Rows from block 7 of the denoiser of a small text-conditioned image diffusion model, named by matrix and row number. Rows with one number belong to one channel. Each number is 128 + 32 x the weight over its row's rms, rounded and kept within 0 to 255. All counts start at 0.
Before each channel's rows are labels from the 100 images, of 14976 (inputs lightly noised), where the channel reaches its highest value: "top examples" is what is common among them; "colour at peak" is the nearest of a few named colours to the mean colour under the peak. Only what is clearly more common there than usual is listed. The data: regions of photos with short descriptions (Visual Genome). In brackets: how many of the 100, against the usual share in percent.
# convs0: first 3x3 conv (model.mid.0.convs.0.weight, 288x288x3x3, each kernel summed), inputs 72-143
# convs1: second 3x3 conv (model.mid.0.convs.1.weight, 288x288x3x3, transposed, each kernel summed), outputs 72-143

top examples: text has "man" (32 vs 8.3); text has "wearing" (25 vs 4.8)
colour at peak: grey (60 vs 35.8)
convs0.1 [115 108 154 139 130 185  93 155 181 126 143 116 140 145 107 138 184 149 136 128 167 117 124 106 128  91  86 191 132  90 144 151 127 119 190 121 154 211 161 165 137 138 183 129 171 137 145 125 123 148  72 111 165 155 144 135 153 145 115 102 108 116 133 208 170 131 143 145 131 122 148 106]
convs1.1 [129 144 170 138 174 151 106 102  94 162 154  96 145  94 112 113 109  88 174 131 169 129 143  90 137  89 186  89  90 110 158 148 143 141  93 158 137 155 113 120 122 157  89 148 114  87 155 137 161 174 154 151 166 134 167 102 140 163 181 145 175 163 118 176 138 151 179  80 123 165  88  76]

top examples: text has "wearing" (28 vs 4.8); text has "man" (27 vs 8.3)
colour at peak: grey (64 vs 35.8)
convs0.246 [130 158 161 147  87  80 145 163 138 105 108 137 116 137 148 113  80 128 122 147 138 159 165 127 157 163 126 167 167 140  91 152 131  79 171 119 139  83 159 101 164 111 167 100 121  93 121 153 109 155 128 136 159 170 125 118 119 156 107 128 135 145 146  68 136 120 199 112 129 135 159  36]
convs1.246 [ 97 126  93  91 177 130 121 124 155  69 116 166 127 108 168 102  80 150  87 139 157  89  97  98 116 143 107 132 139  86 148 116 131 103 124  78 118  74 149 159 126 120 146 141 130 142 160  78  71 122 139 134 102 147 115 209 144 149  91 113  58 118 185  82 103 141 119 107 141 154  97 110]

top examples: text has "bus" (40 vs 1.4)
colour at peak: black (33 vs 11.7)
convs0.46 [120  36 148 142  83 112 156 200 147 123 130 114 155 102 112 111 165 122 139 132 183  93 121 106  80 180 192 151 117 101 144  98 105 149 164 138 138 168 108 150 186 117 137 138  65 106 136 134 146 108  61 127 131 183 145  91 101 134 100  62  80  98 107 113 104 114 155 116  67 114 161 107]
convs1.46 [101  95  99 127 103 109 122 118 191  19 158 142  63 146 103 106  94 112 152 107 146 126  74 139  95 121 123 127 143 117  93 134 177 137 114 100 135 135 195 150 173  71  96 145 137 107 167 123 120 173 115 150 133 140 114 166 102 208 167 122 137  67 194 125 113  89  76 188 149 120  99 133]

top examples: text has "sky" (42 vs 1.7); text has "blue" (28 vs 5.1)
colour at peak: cyan (36 vs 1)
convs0.191 [134 118 109 121 124 105 131 153 172  94 158 144 145 117 129 159 127 122 162  62 185  73 111 199 194 110 105 135 114 170 121 104 162 172 128 119 146 137  82 108 155 142 143 154 137 132  98 160  63 151 129 173  98 156 170 123 131 138 126 130 146 119 174 104 149 138 150 153 171 127  68  72]
convs1.191 [139  83 149 124 157 127 138  91 110 177 147 108  77 129 134 125 130 177 103  87  80  61 114  91  59 118 133 128 137 179 173 109 137 154 154 127 110 137 132  87 133  89 115 139 158  89 121  98 125 159  82 100  88 126 177 151 142 181 146 121 134  85 126 175 127  78  96 147 144 121 122 132]

top examples: text has "water" (31 vs 1.6)
colour at peak: grey (60 vs 35.8)
convs0.32 [114 122 103 106 124  90 167  59  87 154 126  94 123 148 144 105 189 153 152 108  98  76 170 142 115  93 103 113 139  78 138 166 153 120  90 107 114 149 118 101  97 183  68 145 163 127 101 105 115 166 122 126 120 122  82 111 142 170 129 141 165 148 161 122 112 114 127 179 113 101  78 112]
convs1.32 [126  99  80 159 127  67 146 175 114 123 193  95 127 140  62 141 157 166 103 101  82 157 124 108 129  69 123 117 139 107  94 166 137 101 133 178 188 135 172 142 124 133 143  94 118 125 168 156 102 105 191 134 107 173 130 135  60 183 161 128 179  90 162 111 204 131 138 120 140 111  80 101]

top examples: text has "man" (42 vs 8.3)
colour at peak: grey (65 vs 35.8)
convs0.43 [100  80 133 127 130  78 140 166 151 127  97 108 160 125 141  94 165 141 117 148 120  72 153 116 117  91 148 169  96 123  92 199 114 121 171  94 109 133 144 109  90 114 101 145 137  93 115  75 118 182 125 127 155 113 130 152 154  86 111 102 129  97 127 161 144  87 113 208 156  99  98 145]
convs1.43 [123 160  93  72 132 134 131 129 170 142  93 146 148 102 162 137 187  97 133 118 194 147 172 124 128 150 127 104 114 157  90 102 113 156  86 103 194 139 108 135 114 181  89 156 158 115 151 181 120 125 146 133 205 150 113 132 158 195 103 181 160 132 143 167 190  80 132 136 152 167 159 106]

top examples: text has "bus" (25 vs 1.4)
colour at peak: black (30 vs 11.7)
convs0.175 [159 109 131 138 151  93 148 124 199 152 145  97 171 138  86 150 167 106 166 192 121 119 117 152 167 155 150 169 121  97  74 114 158 135  86 103 110 154  64 134 167 122 116 103 114 116 140 115  94 161  84 165 115 118 160 109 139 175 117 135 194 121 121 174 129  88 133 117 138 132 152  87]
convs1.175 [ 87 126 134 152  85  67 132 159 133 150 164  62 128 166  55 152 126 160 134 162 156 124 137 137 142 124 155  99 149 151  92 161 130 161 139 142 131  68 118 165 231  72 194 206  98 172  98 133 129 110 111 120 140  96 115 174 106 148 117 136 110  81 121 118 104 126 176 206 146 100 167 102]