From a checkpoint of a small text-conditioned image diffusion model: norm groupnorm.
Rows from block 7 of the denoiser of a small text-conditioned image diffusion model, named by matrix and row number. Rows with one number belong to one channel. Each number is 128 + 24 x the weight over its row's rms, rounded and kept within 0 to 255. All counts start at 0. Numbers have three digits each. After the name is the row's rms in percent of the matrix's.
After each channel's rows are labels from the 100 images, of 14976 (inputs lightly noised), where the channel reaches its highest value: "patch colour" is the nearest of a few named colours to the mean colour under the peak; "place" is the part of the image that holds the peak. Only what is clearly more common there than usual is listed. The data: regions of photos with short descriptions (Visual Genome).
# convs0: first 3x3 conv (model.mid.0.convs.0.weight, 288x288x3x3, each kernel summed), inputs 0-71
# convs1: second 3x3 conv (model.mid.0.convs.1.weight, 288x288x3x3, transposed, each kernel summed), outputs 0-71

convs0.159 123:143124114146119109122178141135138107170144115144126147168131139083142146154148154124090083109097067153123140140144134123168142104134129137114097202102113120165135141152105138125121116137121156155101138100136161153166
convs1.159 126:126099127140144139075192143118098094146149133088129133099041194149125109142110091177108140145104085127121134103152130166164155134121138136127154090109144120120123136151128144108124118114139164128115129135165060119140
patch colour: brown
place: centre; middle right

convs0.43 109:124112115118154128179113136100115146081077167113114108095109137137104147108112146108114147220126146119145106142119088095134154126144171144122117131114142114165142146191174107120119117109113133124169116130124105096169
convs1.43 111:143136111137089159135109117138152181079128155104084162130111134113136157170104128118106171148109122157128118138118093155138108088102123100163113121141132128092125104117079114131140100169102112143155134102104151140141
patch colour: grey
place: middle right; bottom right

convs0.175 118:120146146118121146131105133112175166118113133108139121166145117136149160137088081097107160131128082147155119131128138108113091108156107132137162124111139122144109114117122188167155108146130173147138142132128090116119
convs1.175 120:159127122144178137108177110113117084117135162112123102120096126149135141113162108078113143118145139151180130114131069107105108118121105136131161177125167125113118135087124163134134180117103095062135169080100138091133
patch colour: black
place: top centre

convs0.134 107:125117089105079161092120159106111136168156145112145127142163122134128130096135120087099100106081171142120086151149131140122107140091125102100174096151139104155105150157132108131113119138130132096188116093128125184162
convs1.134 106:140151166120100096124117144096145131095116117113117125127156135118143129122112139134149134193112170118110158148155149101135109153156132183116116083133111146140170133110131098120126138122119158175140154184122168111117
patch colour: black
place: centre

convs0.246 122:131149119093139086191113096095111147138149122144138095149141153139129116160111152118137126137144117143098127121083113196138134086136136096139107129175102119123082111140195090094165095135140109140158077085106110127110
convs1.246 120:148162116111143120209106137100145154117155158173111087109062136177127105129119139097109112095168125126168151132125088177071125106145125166154154123133123135093144190163190123129196108158176136131125124135113142134152
patch colour: grey
place: middle left; top left

convs0.200 115:100108131150117102177077097114143136122122112129125098141111085090153151165104138141101124166150133188144153143123172105149173139129160141114093115160128113112137154159114166127107124112119102130155154129129069127121
convs1.200 118:108123117146131138165158148133103153125093175099114146169097148095134128128101131107100110117122099129067069174129179113130169120112146100124137135124116132069130162171104070115160100103121096134086136130096166130145
patch colour: grey
place: bottom centre

convs0.78 120:097099115166159142124099134110115095089086106119124161146140126131125125111120114102070139149133197143100095087177167126160134188129152097159142104113148152075130120136131128158142158075110113150132125086155152128115
convs1.78 116:157117152155147108170097120107077129140115129103098101115116112134150136127125085112192145146129097151140140088128163170124160100129133096085105071118124088084128152171112105100143136141123131102108112140115098121146
patch colour: black
place: middle right

convs0.1 131:147139145148136122173153137132100154114124130121141157078127137112100137143095111114121122111147103114135145134129108082121117152150108095156085128191125153109106110146141099140112147113103116117156103139155135128110
convs1.1 125:127147085092070115103166117093076160102156135110080119165151100102180116128073121136125136156132149111092103134107124135153097161150161133141156111118105109073138108100123128157140129118160169149089069113087098144134
patch colour: grey
place: centre

convs0.118 114:113124110125084140131099143083142132139113111163132110127122124161145141122137106163159116158132144121175131143106156107091143141165162148133131136136168119139120082114107159148151121122137103135130186144158102131137
convs1.118 115:152145128085104131104144163131115178159143139154170114132134136181146106094138116155105125139132156094139117145125154084149121098171099117131137177123077127171127122121155141113093133165141127182154136095132163151105
patch colour: grey
place: bottom centre

convs0.46 138:091118099115138137131112137117113155143104145129146126155124124102132128125112110113122144152149153151108108133160135122127073105136153102129090124126162120124102114113092157132105093139150114133100094157126092116130
convs1.46 132:134108133146075121096118139117111140095156145171160116143104111132104090116081138135152150138105100089130137141105084153138081139106120145144099088122121162154095128136123139109110156128110147082068110080125115105126
patch colour: black
place: bottom right; bottom centre