config.toml
conditioning = "text"
text_encoder_fused_qkv = true
text_encoder_bias = "qkv"
Rows from block 2 of the denoiser of a small text-conditioned image diffusion model, named by matrix and row number. Rows with one number belong to one channel. Each number is 128 + 32 x the weight over its row's rms, rounded and kept within 0 to 255. All counts start at 0. Numbers have three digits each.
After each channel's rows are labels from the 100 images, of 14976 (inputs lightly noised), where the channel reaches its highest value: "patch colour" is the nearest of a few named colours to the mean colour under the peak. Only what is clearly more common there than usual is listed. The data: regions of photos with short descriptions (Visual Genome).
# convs0: first 3x3 conv (model.enc.0.2.convs.0.weight, 96x96x3x3, each kernel summed), inputs 0-95
# convs1: second 3x3 conv (model.enc.0.2.convs.1.weight, 96x96x3x3, transposed, each kernel summed), outputs 0-95

convs0.11:166101106018108138149118082149132149135127072083107137101118170134097139162166115139102182156108177110145159121097136196200159135130156129180156130145167059098147125100098109108121140109165104083164118084121141106165135099105166118203160125091161129147141111133132070129144097080124082115
convs1.11:076118122108115154142138143141152086092090182128166095160144118102112143134160088130156105168098052090133092130116169104092089142112158194128102123136069089192127179141158109135131116121093179064209162121147136132147094121134078110068155108071108131078105169137150085150127085111103158126
patch colour: white

convs0.49:111111139137117117093145119093151141126160131080091145159127139139121139137106134103161104138114147141103110135112120043150160106114107141133100129171046091219149152148115119118084163139134117106119107112099144121160112146191140237224081112140126129120165092202144057126114104110160128101
convs1.49:115095084184096123114127154144177104119102173094138145115131134124118081110159147158164165113208110160121100117105141041204123175140136103119130185102147149140178080098058103104141088129077127097097098094129132106106137082106101094118113108117121111150147152157105174156177097155120048121
patch colour: yellow

convs0.0:121105137136164137159091142126188114134138171185132154107123125117149160111177106171183169207124149078139110126111132129084113151092104086095137110101098126129151114133166102163135085124117087148132129147118117117134088229148160096133148143154131080122144084039075032153126109175133133105
convs1.0:145145108118144083113112092107091091128105109099083101148134164110096137151081180017095068051104092154138101136145114073162140115066183179179104118174136099115118097115100141131136089131141128097134132105159126130089158144116120132158119152127114178162149147143059198132122165119160111090
patch colour: pink

convs0.5:156056151127133220140113117131128164093111164061129106118115194117107164132151048118155155129106111158105136065118065121195184131044127057122131152135144114142119116155159141141122133151132041135132102124155122153131120145159133166146131126071158181119097145121124161135170119127129116142
convs1.5:128186093126156086185099110101144113117125090166086152106117119136149127114105156110155070136137118110117120180153107156107092101029148184129124111174116137101120149121077095118134145105137255162120138142112102090144147121165124101152138124072090036128142131110140126145104143145115142167
patch colour: white

convs0.91:106081149083178138146111128079156132096108157185220143124125171160139151069103092100095120136123156145170104120117125124109123091122089120102148118110186127128132149109076142125150091145153117111143076122140133105127105122103129069098186089131165168120210103189107223120110183165127139123
convs1.91:149049120127069112097141165165097139122126103169089136155123096124154087118132146187093166169112093125096130114139127147113182107148094100169128126175114100158107103148200128087134117115166115208119145150108104155071121111145071182120096123113086160103163054125109058124155179155140165135
patch colour: red

convs0.1:131101124121136145178099172089090139120114141142137081096064148104114118126157085149081134171134119128235103130038056132111185155092071073153069091113129124107131146112130147122129100124147153134110141133067139139111154160141157151096152140128152164129186155135183135143193100155149153120
convs1.1:117167140157116098037146187087127162160144128113143112098105114108153111134122122131079084154097136117037171128184063136131093107169104100180149065113109177124159139160070121135151155123119160128134116117051106110162090117161115131139108141117126171096158109119136080175083167166087140158
patch colour: grey

convs0.15:162117112167110232028123146150123117099145178133124117148140110090096081125087155129127103119147084123201134213066135119122133188131136158098110097170145139138100132123110100102141161116112147119106143126081105117121125110116132132129133141067128162107217176180128130126132088135067123122
convs1.15:117139135123136093208090133093101167138127099100117125161180091160105120146188099132091168123084161145015121085186123129149102112066179124091173126155119160143124127088128103192166135154116131179138119139117138109156171160142128124116136165181129103126082097103112089140128131193179144150
patch colour: black

convs0.67:156115138105072146130165119160096041105117194054102100140099138122084112112163093141096118088105191105088125130121150140136183133126135153120143121134077115132143121134059132168173164113133178083107070123131122107103112073078148117198165133129147146128109128128160152191159176100189146118
convs1.67:140180181105140100137099153115176190074134132114137192100146111098147209146123119076158144138116053061161154153116160129156132075162155163116131185148151135133072116154117210116125152161149092112139149148125151069146130172135088175103096137122148137163174172122110109105110102123106141096
patch colour: white

convs0.88:136118161122114094109077113133149119089131111189150103147122103131076111111126123150130103116132096116137056084108130129116142084108141141188093090140117180128187187113162176143118189153214133161143126180063169125122106071195103151106096142142096133100101113129137203130139106158087117074
convs1.88:140126124134147123153103178121127157144118096107120114126168130205135142160160127149149112132170145147167190144155102197107132199146138121125125146104140143161082115159112085103124092088157100074121097000157112118092163136122133124102169153145167112173164129148119129135100139166131142126
patch colour: black

convs0.66:164149141134076158108117145065182130117129128095046124077105117176107201144084098116130121094118123084099193148079125120107143162148132123083110109135063128100098145127137107166138146166122198162113155120169152076172173132116126187092152101137128131124099073143152133139160193101172161115
convs1.66:109176162134134094135169102116090160081156142179151101155146169139160159073087119062125161159113105096127073131169158197122163066122123137155148133133133154147127114115077154149154126135107057058128165130107112165110093137121117090188117119107137081096180132094082067089091113094114092156
patch colour: white

convs0.50:119104152117122128139140112116139120133126123072132127156116123141118070117093115106123130100105162132141136136148128131071084105129110133072211092104087124069139132116088140136132115122143147116132132122122136154129137143137151126111231176127158133164096096152127179090085255111227137132
convs1.50:145167111110086137088098164185135093092140122150109160146127152115115134100129135112109194147139079171142107109101159127193135091110151128208070147198148126147112122075221155089109124151166123136135121148111154133080094101114072187099124061105118142097152107123080125148160186159130112124
patch colour: red

convs0.76:107138101155123149118143129133156154158150120204129118116094143171145108119055149145130147114140171173116107125107147074073116093095113172131100195083099146171132106128148173162106108095119113150073098145158086174163103121111134114138159143109133119096143111029126177099098240101101144116
convs1.76:162163177176120095122138162075190115114101113098134103119133093116108124150173107139212164192131124130136142186117135117087169140161137097109133145115154128087120114108112089092121183171168101175090121145171131141138107147150087131135152087149129193134069136138142158133108188234153148160
patch colour: cyan

convs0.8:171151124152089162180136150113094119153119111092112107134137110114138147125114133058115146108099092164113174150068104090140172114185127191144115141138137132118122088114155128129096088120098168125129125133113131120067093139176121255091065106127140158134140159110115119122166045153096143185
convs1.8:105115113117181072101107093128143137068179129169130183135137116167105178098175094184137105166156160131171094097121085118130124147017151160096092127126134168154110119124125077145168105111171104097134092109106175110194141118128129095139149168089139181165156146168143141139141147091127102070
patch colour: brown

convs0.74:138140093147083129131128157152100125162176158089120109141097132114153112151147141127149112176141050125114158195134140147139175139147195137136146184150058075091061123171173023189107173069141111146134134133092101110143127161143128096095145112107149152063090119095132159140156119141128125124
convs1.74:163133114110160031079117115136120144141087151185105085123087152086088145107134184107141126131131124164143066148125173116148127132113130130105136076048171043174105223128145123125115103156168099108160140071117146157104152154143113119153076124114108132116094118120151104161150100115071105125
patch colour: black

convs0.70:141075132129121093195107090117165150118109123112088133107127182161156155129126094146111122131104151107220139144144132150131151107089119153107101111120139129126119145122140134142122113121121132102122116134160113153120166135094176151119255118122131154031129119140114102147139097123001131193
convs1.70:062103167189114145095091144128138141173160110132161090111114082118105122110137117165132121166109085133076103163133109103127134103181167110194163108123098151172084132126116151121123164172095099159104138133179140130085085139159080080112148163166117138206115178149171128171137094131140125027
patch colour: pink

convs0.45:089111164108113135119093125157090126065152074216104174127173164137145156160155092145161151168164121144151110147114140131209161126078158150141151116147131168142108128087129102145097147152149122173148100111119153172130100147103119082062093111077107107107070077075148126090128038138143131138
convs1.45:133067124130120132075177117070085084178110134096140161136104115144207107111068160130113160134103125117082136084151137164141126070115134105126132144198172105114224137094162172152066117160151087068171143172117139152138094113160153159150125124120090130136160161083139147131125115124076154121
patch colour: white

convs0.27:154087114137130079058105149099202121114141125175123144106100164105150173144176118160167095138081114127000173134058141143151174126098145147149159121129158126126131103083142108137105122132157157107115128129153133110180090062191161138125114137130137131104117120145101131110168123070089123182
convs1.27:089125115145159173231177106167109163179126142167133138138161114154137063112076083105118178163083135101190088136183153105104114086158148164096103157165093115108162099178107147112146124138120138131117111187132123132123137166088156146150117123143091142139135150093127138090179122117096142032
patch colour: pink

convs0.54:164128190121133124123210126135141097126136147112103130129120110139174123163161117172163179139110154120115096135141145137164157134164139120148125062083167062206118157148022076141094067052127101160103127083069170140095134124120118151094078093107111108128095167128126147139136126129135104114
convs1.54:128131124124127128112120119145133122137105179122122108102121127107132143130093130110126143143069132130127116123117129106136108099129105131114124117245107170086203069117170205084096153223025142146112062216107036131145139134124115117135138131101126154130137156119132132131132121132122157124
patch colour: white

convs0.84:110159046112140100105088141046171127081112171127139151164096155139160142156033142103115135145121151184128106119094121145163127203106123049102106124164150127132175144083128081145139157152145111132133116104146108187067131107178114152158091123159121144155140149146134140125165140110125209121
convs1.84:118170074080122116126163099084128133139104154093140140144171086203122103131134112152168157068171118131131208118157106144128143145150156110118120098117116110158057074151146133096133087066045098140112158076060220100147147133125103067106152123152108125112138109171153112107124141122120124117
patch colour: black

convs0.24:107133162150159144134117115148113139114118114152160149126126188173119107105124144136119153082129133144152080138139101139181100139093081161163176156098124144187070108128126165153125134145123145165139132142121092153135142109141127145165066108126094103115095129120180122089058000160098093141
convs1.24:142113139166120106122155127150158131161124110100109101188158087098145180172187107103120148150125164119156131155140186124122168095088178084154098153123152142119158156106100149081172136131162112168106144104153182084100174133101171128079082147186175179118133058091104076163118131169150194160
patch colour: cyan

convs0.7:135102102091141150073102122149057126129155051120085105100085159082110188134202145149169163147145125168111121110112119135110130198090143105155188157172138153172180130184128144119129175119114087155149101149094133123158101072063134096109145153075166131127135106132110120143120087127172098083
convs1.7:156125108084102108118118165119097100126123130151167144146142135146082086139105153139139111099149102168140129201161103126083126131178133113178131088133017196135134135086182203152140129216166166122146128160144207157134100163111117163129130092151114124169098124127158182161131092134138126125
patch colour: pink; white

convs0.89:095063157111114091080158115113138125110090160108112045139110115135127159140117141098109132139157132072098119124133153120168162121079135126214170088105106171126088094113175154093049132113174101149146148130093188167091126153149128107155087134113127113079209129145129106132185162150117188129
convs1.89:061118170139148132097109156130157159178137133075112102101127108160117086112133116102149116101071104092181090108128144134111119136174137105108122190160203153207202150132089118182138120149040118136150148111100077110102156138139135116165137147155167069132112144149107115092101181090116088104
patch colour: pink; white

convs0.21:151140125098162158079133162168136117097131083075102113104083179161088121098162109182138091115093236143118137160093090126168167146099129102176126147094133139103150071178126123133155079086170133123158136114104141118129127124088163184152166123120189187145138096131123162122073057118130132121
convs1.21:147148177183115109187130113153121111172121169130132146177118067137157131117075135136142198138085077097123104107140151118105105086099133144122124095158152180111157154102153192134074107248147132081094178128116152160093094164140132129136125139128070114110122206153139118177142113138118141125
patch colour: cyan

convs0.53:104097142131150126113099117115149081111137156085124135144110147121165123138116105129141150096100119098132136134155142068161128105136105115108139091108084133131120109157091168121149131122128110117148127116113134126152142184128100196206126255158143081126111135196103062103050225134143165145
convs1.53:159158122115117141121098108251093106130128125126135133135125144145063124113112136056147139151124118186152107138108154078205109115112182139158091114113149136136128148110143140130117153124102104074121138158147129169044116061089181133088156059150142138124154108116098166167117118129122048137
patch colour: yellow

convs0.63:149110104056112135118107179113130126131115092097083176118145192124103122174153094093090113162118090119106196174110125132133140125132109145128042134119085089157159090166089155113129140065138123149153160148137156095130143106090091184168047130166156121123128091115122196144119185133163116180
convs1.63:087161152082142083152124102086170158167157183123164157087057122132093106082106125107191181129082104125142094115109140132171093122164154174102178154131031123101121125163108102144156163168074184144145132164160090126177095135144136162113165108139124146126107187092125091129169116135133140109
patch colour: pink

convs0.44:119086126108133091107100166122164138085107129179074182121143160150129136147155038184156162165080153127084193018122124160174096113071116047121119112119138109148100137079143138130125138174124131114129129130162113170129172118140126147153128166114155144161151163096086153118139127083097140160
convs1.44:117075151110080190191141116159102184170134151128155166121094104101122123102100036148097131123101121126130145094115166097121123169192114092110134144096129143129172137184197101086136125106126089079135115143148135126141083183126125119089138108239145092111154142108180123113134081099131124146
patch colour: red

convs0.40:087156165141122123112135119118076121168133122173115207210118145109129092123137138145141136116116081126121173115122101137133095143165121172116153152105156112130149157167138167150122118153168161104114116130102165140155104097138063115000137154081050097153081107135123091110099155114117071142
convs1.40:188102108139147107160156172151110112086129138081118105110152126121139151135106092074152125123126166134089098121149159156175158082054121104133131065143131146088130095115162107158135103068033126131200131120134104097133165128078190138191126112140179171092111090127112103093179167108165145102
patch colour: white