Rows from block 7 of the denoiser of a small text-conditioned image diffusion model, named by matrix and row number. Rows with one number belong to one channel. Each number is 128 + 32 x the weight over its row's rms, rounded and kept within 0 to 255. All counts start at 0. Numbers have three digits each.
After each channel's rows are labels from the 100 images, of 14976 (inputs lightly noised), where the channel reaches its highest value: "top examples" is what is common among them. Only what is clearly more common there than usual is listed. The data: regions of photos with short descriptions (Visual Genome).
# convs0: first 3x3 conv (model.mid.0.convs.0.weight, 288x288x3x3, each kernel summed), inputs 0-71
# convs1: second 3x3 conv (model.mid.0.convs.1.weight, 288x288x3x3, transposed, each kernel summed), outputs 0-71

convs0.148:140151114191172147103045083087062181100077110106169137111171107167088111144171139127152110096086231155168206134146137093110125165110124088105086096144120077112126102179092105108101137154060126089168193169143081118126
convs1.148:146176180057140124149117148155108154181144116140140051180161166106073137105163126092107098156178104059121182114126058094092127091115119119086172130098081110149052146065125134153163123139184124140190066143160134154147
top examples: text has "wall"

convs0.124:132101130135146158123142164140140155079136051156165081101120121129116134159114109170191196099113080119139142096075082097147187147111081101159136150126094182105121118152084062156140089103151107107107136131097089107120
convs1.124:134107077052153164124134131152149111070109118080184083172127167117120161180160119172217110114157124154207167156134174132014176168101163123158159098166101122147136102138091173177144096126167133215134121142091125148113
top examples: text has "sign"; text has "red"

convs0.194:148146132093146160119189110131133131142098138152164116212146123114129156135143149157042156122099118148068172129123104149116082136144163166102170146056096063146087077140070150055080173090115027091128126109120131124113
convs1.194:107137140167120180150139157109163046122222079123092138123135151109134134079183079104100125078097175073096017110124130174128111100080069100127146107096083133100134160101129128157151072160184083113094068102134074137142
top examples: text has "bus"

convs0.29:087131097117086173130228132151071179086098151161152137108115124201130165128134159103082116178089051154091230122119096112140028101196168108158115126139133132146121137150105092086158115123150059109166066111118097141108
convs1.29:124072111062119149197111113102124149112128081164116150166182169117132144138099133114141173124149081139097060129114147111195165051090103123125113157137124174119145110152148143151089141146141123147063049058141170137134
top examples: text has "man"

convs0.191:131138121195086084122092131172134171093117103122113151137172110070191138158157153138120152163142088102064078140120116111058191098091144126136159152183140135161182174138109115123103159107140113134115159096106119103154
convs1.191:107142142077168091176118100109187110116124108146141114136170134221177161091167144096113078141132170133151079147082153085186131128098108135132139097143163134129146094153054097119154135161147158133111189108145140134145
top examples: text has "sky"; text has "blue"

convs0.20:123147111143127146156114112098192084132104089126165104134125147134140095146114138150159084133109201099122116148077105107140111226132153153116127132060150180070139148151169118128077142135107073119109098086086090128164
convs1.20:117139099165205153217140124102142111134169144184149147078152073086037140172124147059136165148125153118119119131115143164131195177136155128089121113102098131135117100082159150104105134137152145159126148174091080113109
top examples: text has "wall"

convs0.139:107188090158174097150153102141142180112136137116170117106119149111068132142135151082134113164174066145094147144111066155176082096138163094115107083178107144124113132096168094110100127096204088087153146047129124095153
convs1.139:068109125117099120217111107120178134090154137182145103152130123183072103166139155091153124165149118128153141128130125134065106095146102172178146136169058088141168137177201104125197141174196123135119088082123111108059
top examples: text has "man"

convs0.211:183171118149114145110116094079088063159103154157103229111117086103103134107101157053096159238187119145110121099099118087114127143142144146132124158104177119079140138131099126117157150155185094127190136094109087132095
convs1.211:098093152118160098158169121153128215036106147136129173109163124144200092216141126113150103138149186126116147106089182132097101152104143131105158095142068124141149119125133164126135074135123143150114132140154126105151
top examples: text has "man"

convs0.30:064174108122123109163182111147077111084104093138123151107140132141128125124127135133122142190106112116144166165140118232081141115131114168117105199126094141146075150180038099090130106067086129135192186109117151138113
convs1.30:179126161120127129085184149113116168130147172153050165074092139167096077166087134142107164136063120104106059099166157109128161094071154137153132082100145116132107081085130134143119157154130127087112130116123084099076
top examples: text has "horse"

convs0.32:169122157103150140122155129171123070107106103108135178145161144096124110129112140133139121153119088228079098155109124132104212099144142141109088162127124151122159148140131077186120120128122140108158126143196069122103
convs1.32:160127109092114169110095095110131093145182141051079073130108153099119110129081119173078150125130092127236109144133148103111136130148113153172170097164162147142120142117112140114060106103117114147082121100168116109107
top examples: text has "water"

convs0.199:167150109145157157144193174104137182148112129119100131117117102163123156165123137150118149127147157115234147107096139125143126206141144115142145108112149158145159095128126146152097121117137107123089080144122094163207
convs1.199:154091127099139155099077096183087116125174145046106086123070131153127077118067115089118094177095103133108141168136169190104122130123186101146101125139145112088090118188131169084132098086114130125124060104084165121196
top examples: text has "sign"

convs0.14:159143145125122159161089122111109142139167151140093157087146156098151105134089166096114135129110088088157100109138164144124206100114090101131130110137127139103087110113145138149122110141124106181101227145085104114190
convs1.14:112139122125145164155159130113119207147198108178089111178167150086156162127166192085114116058099071143129083141187177164167090107092118097092121098161157134097165108127145066088141144142151172118090106077114148162111
top examples: text has "sky"; text has "blue"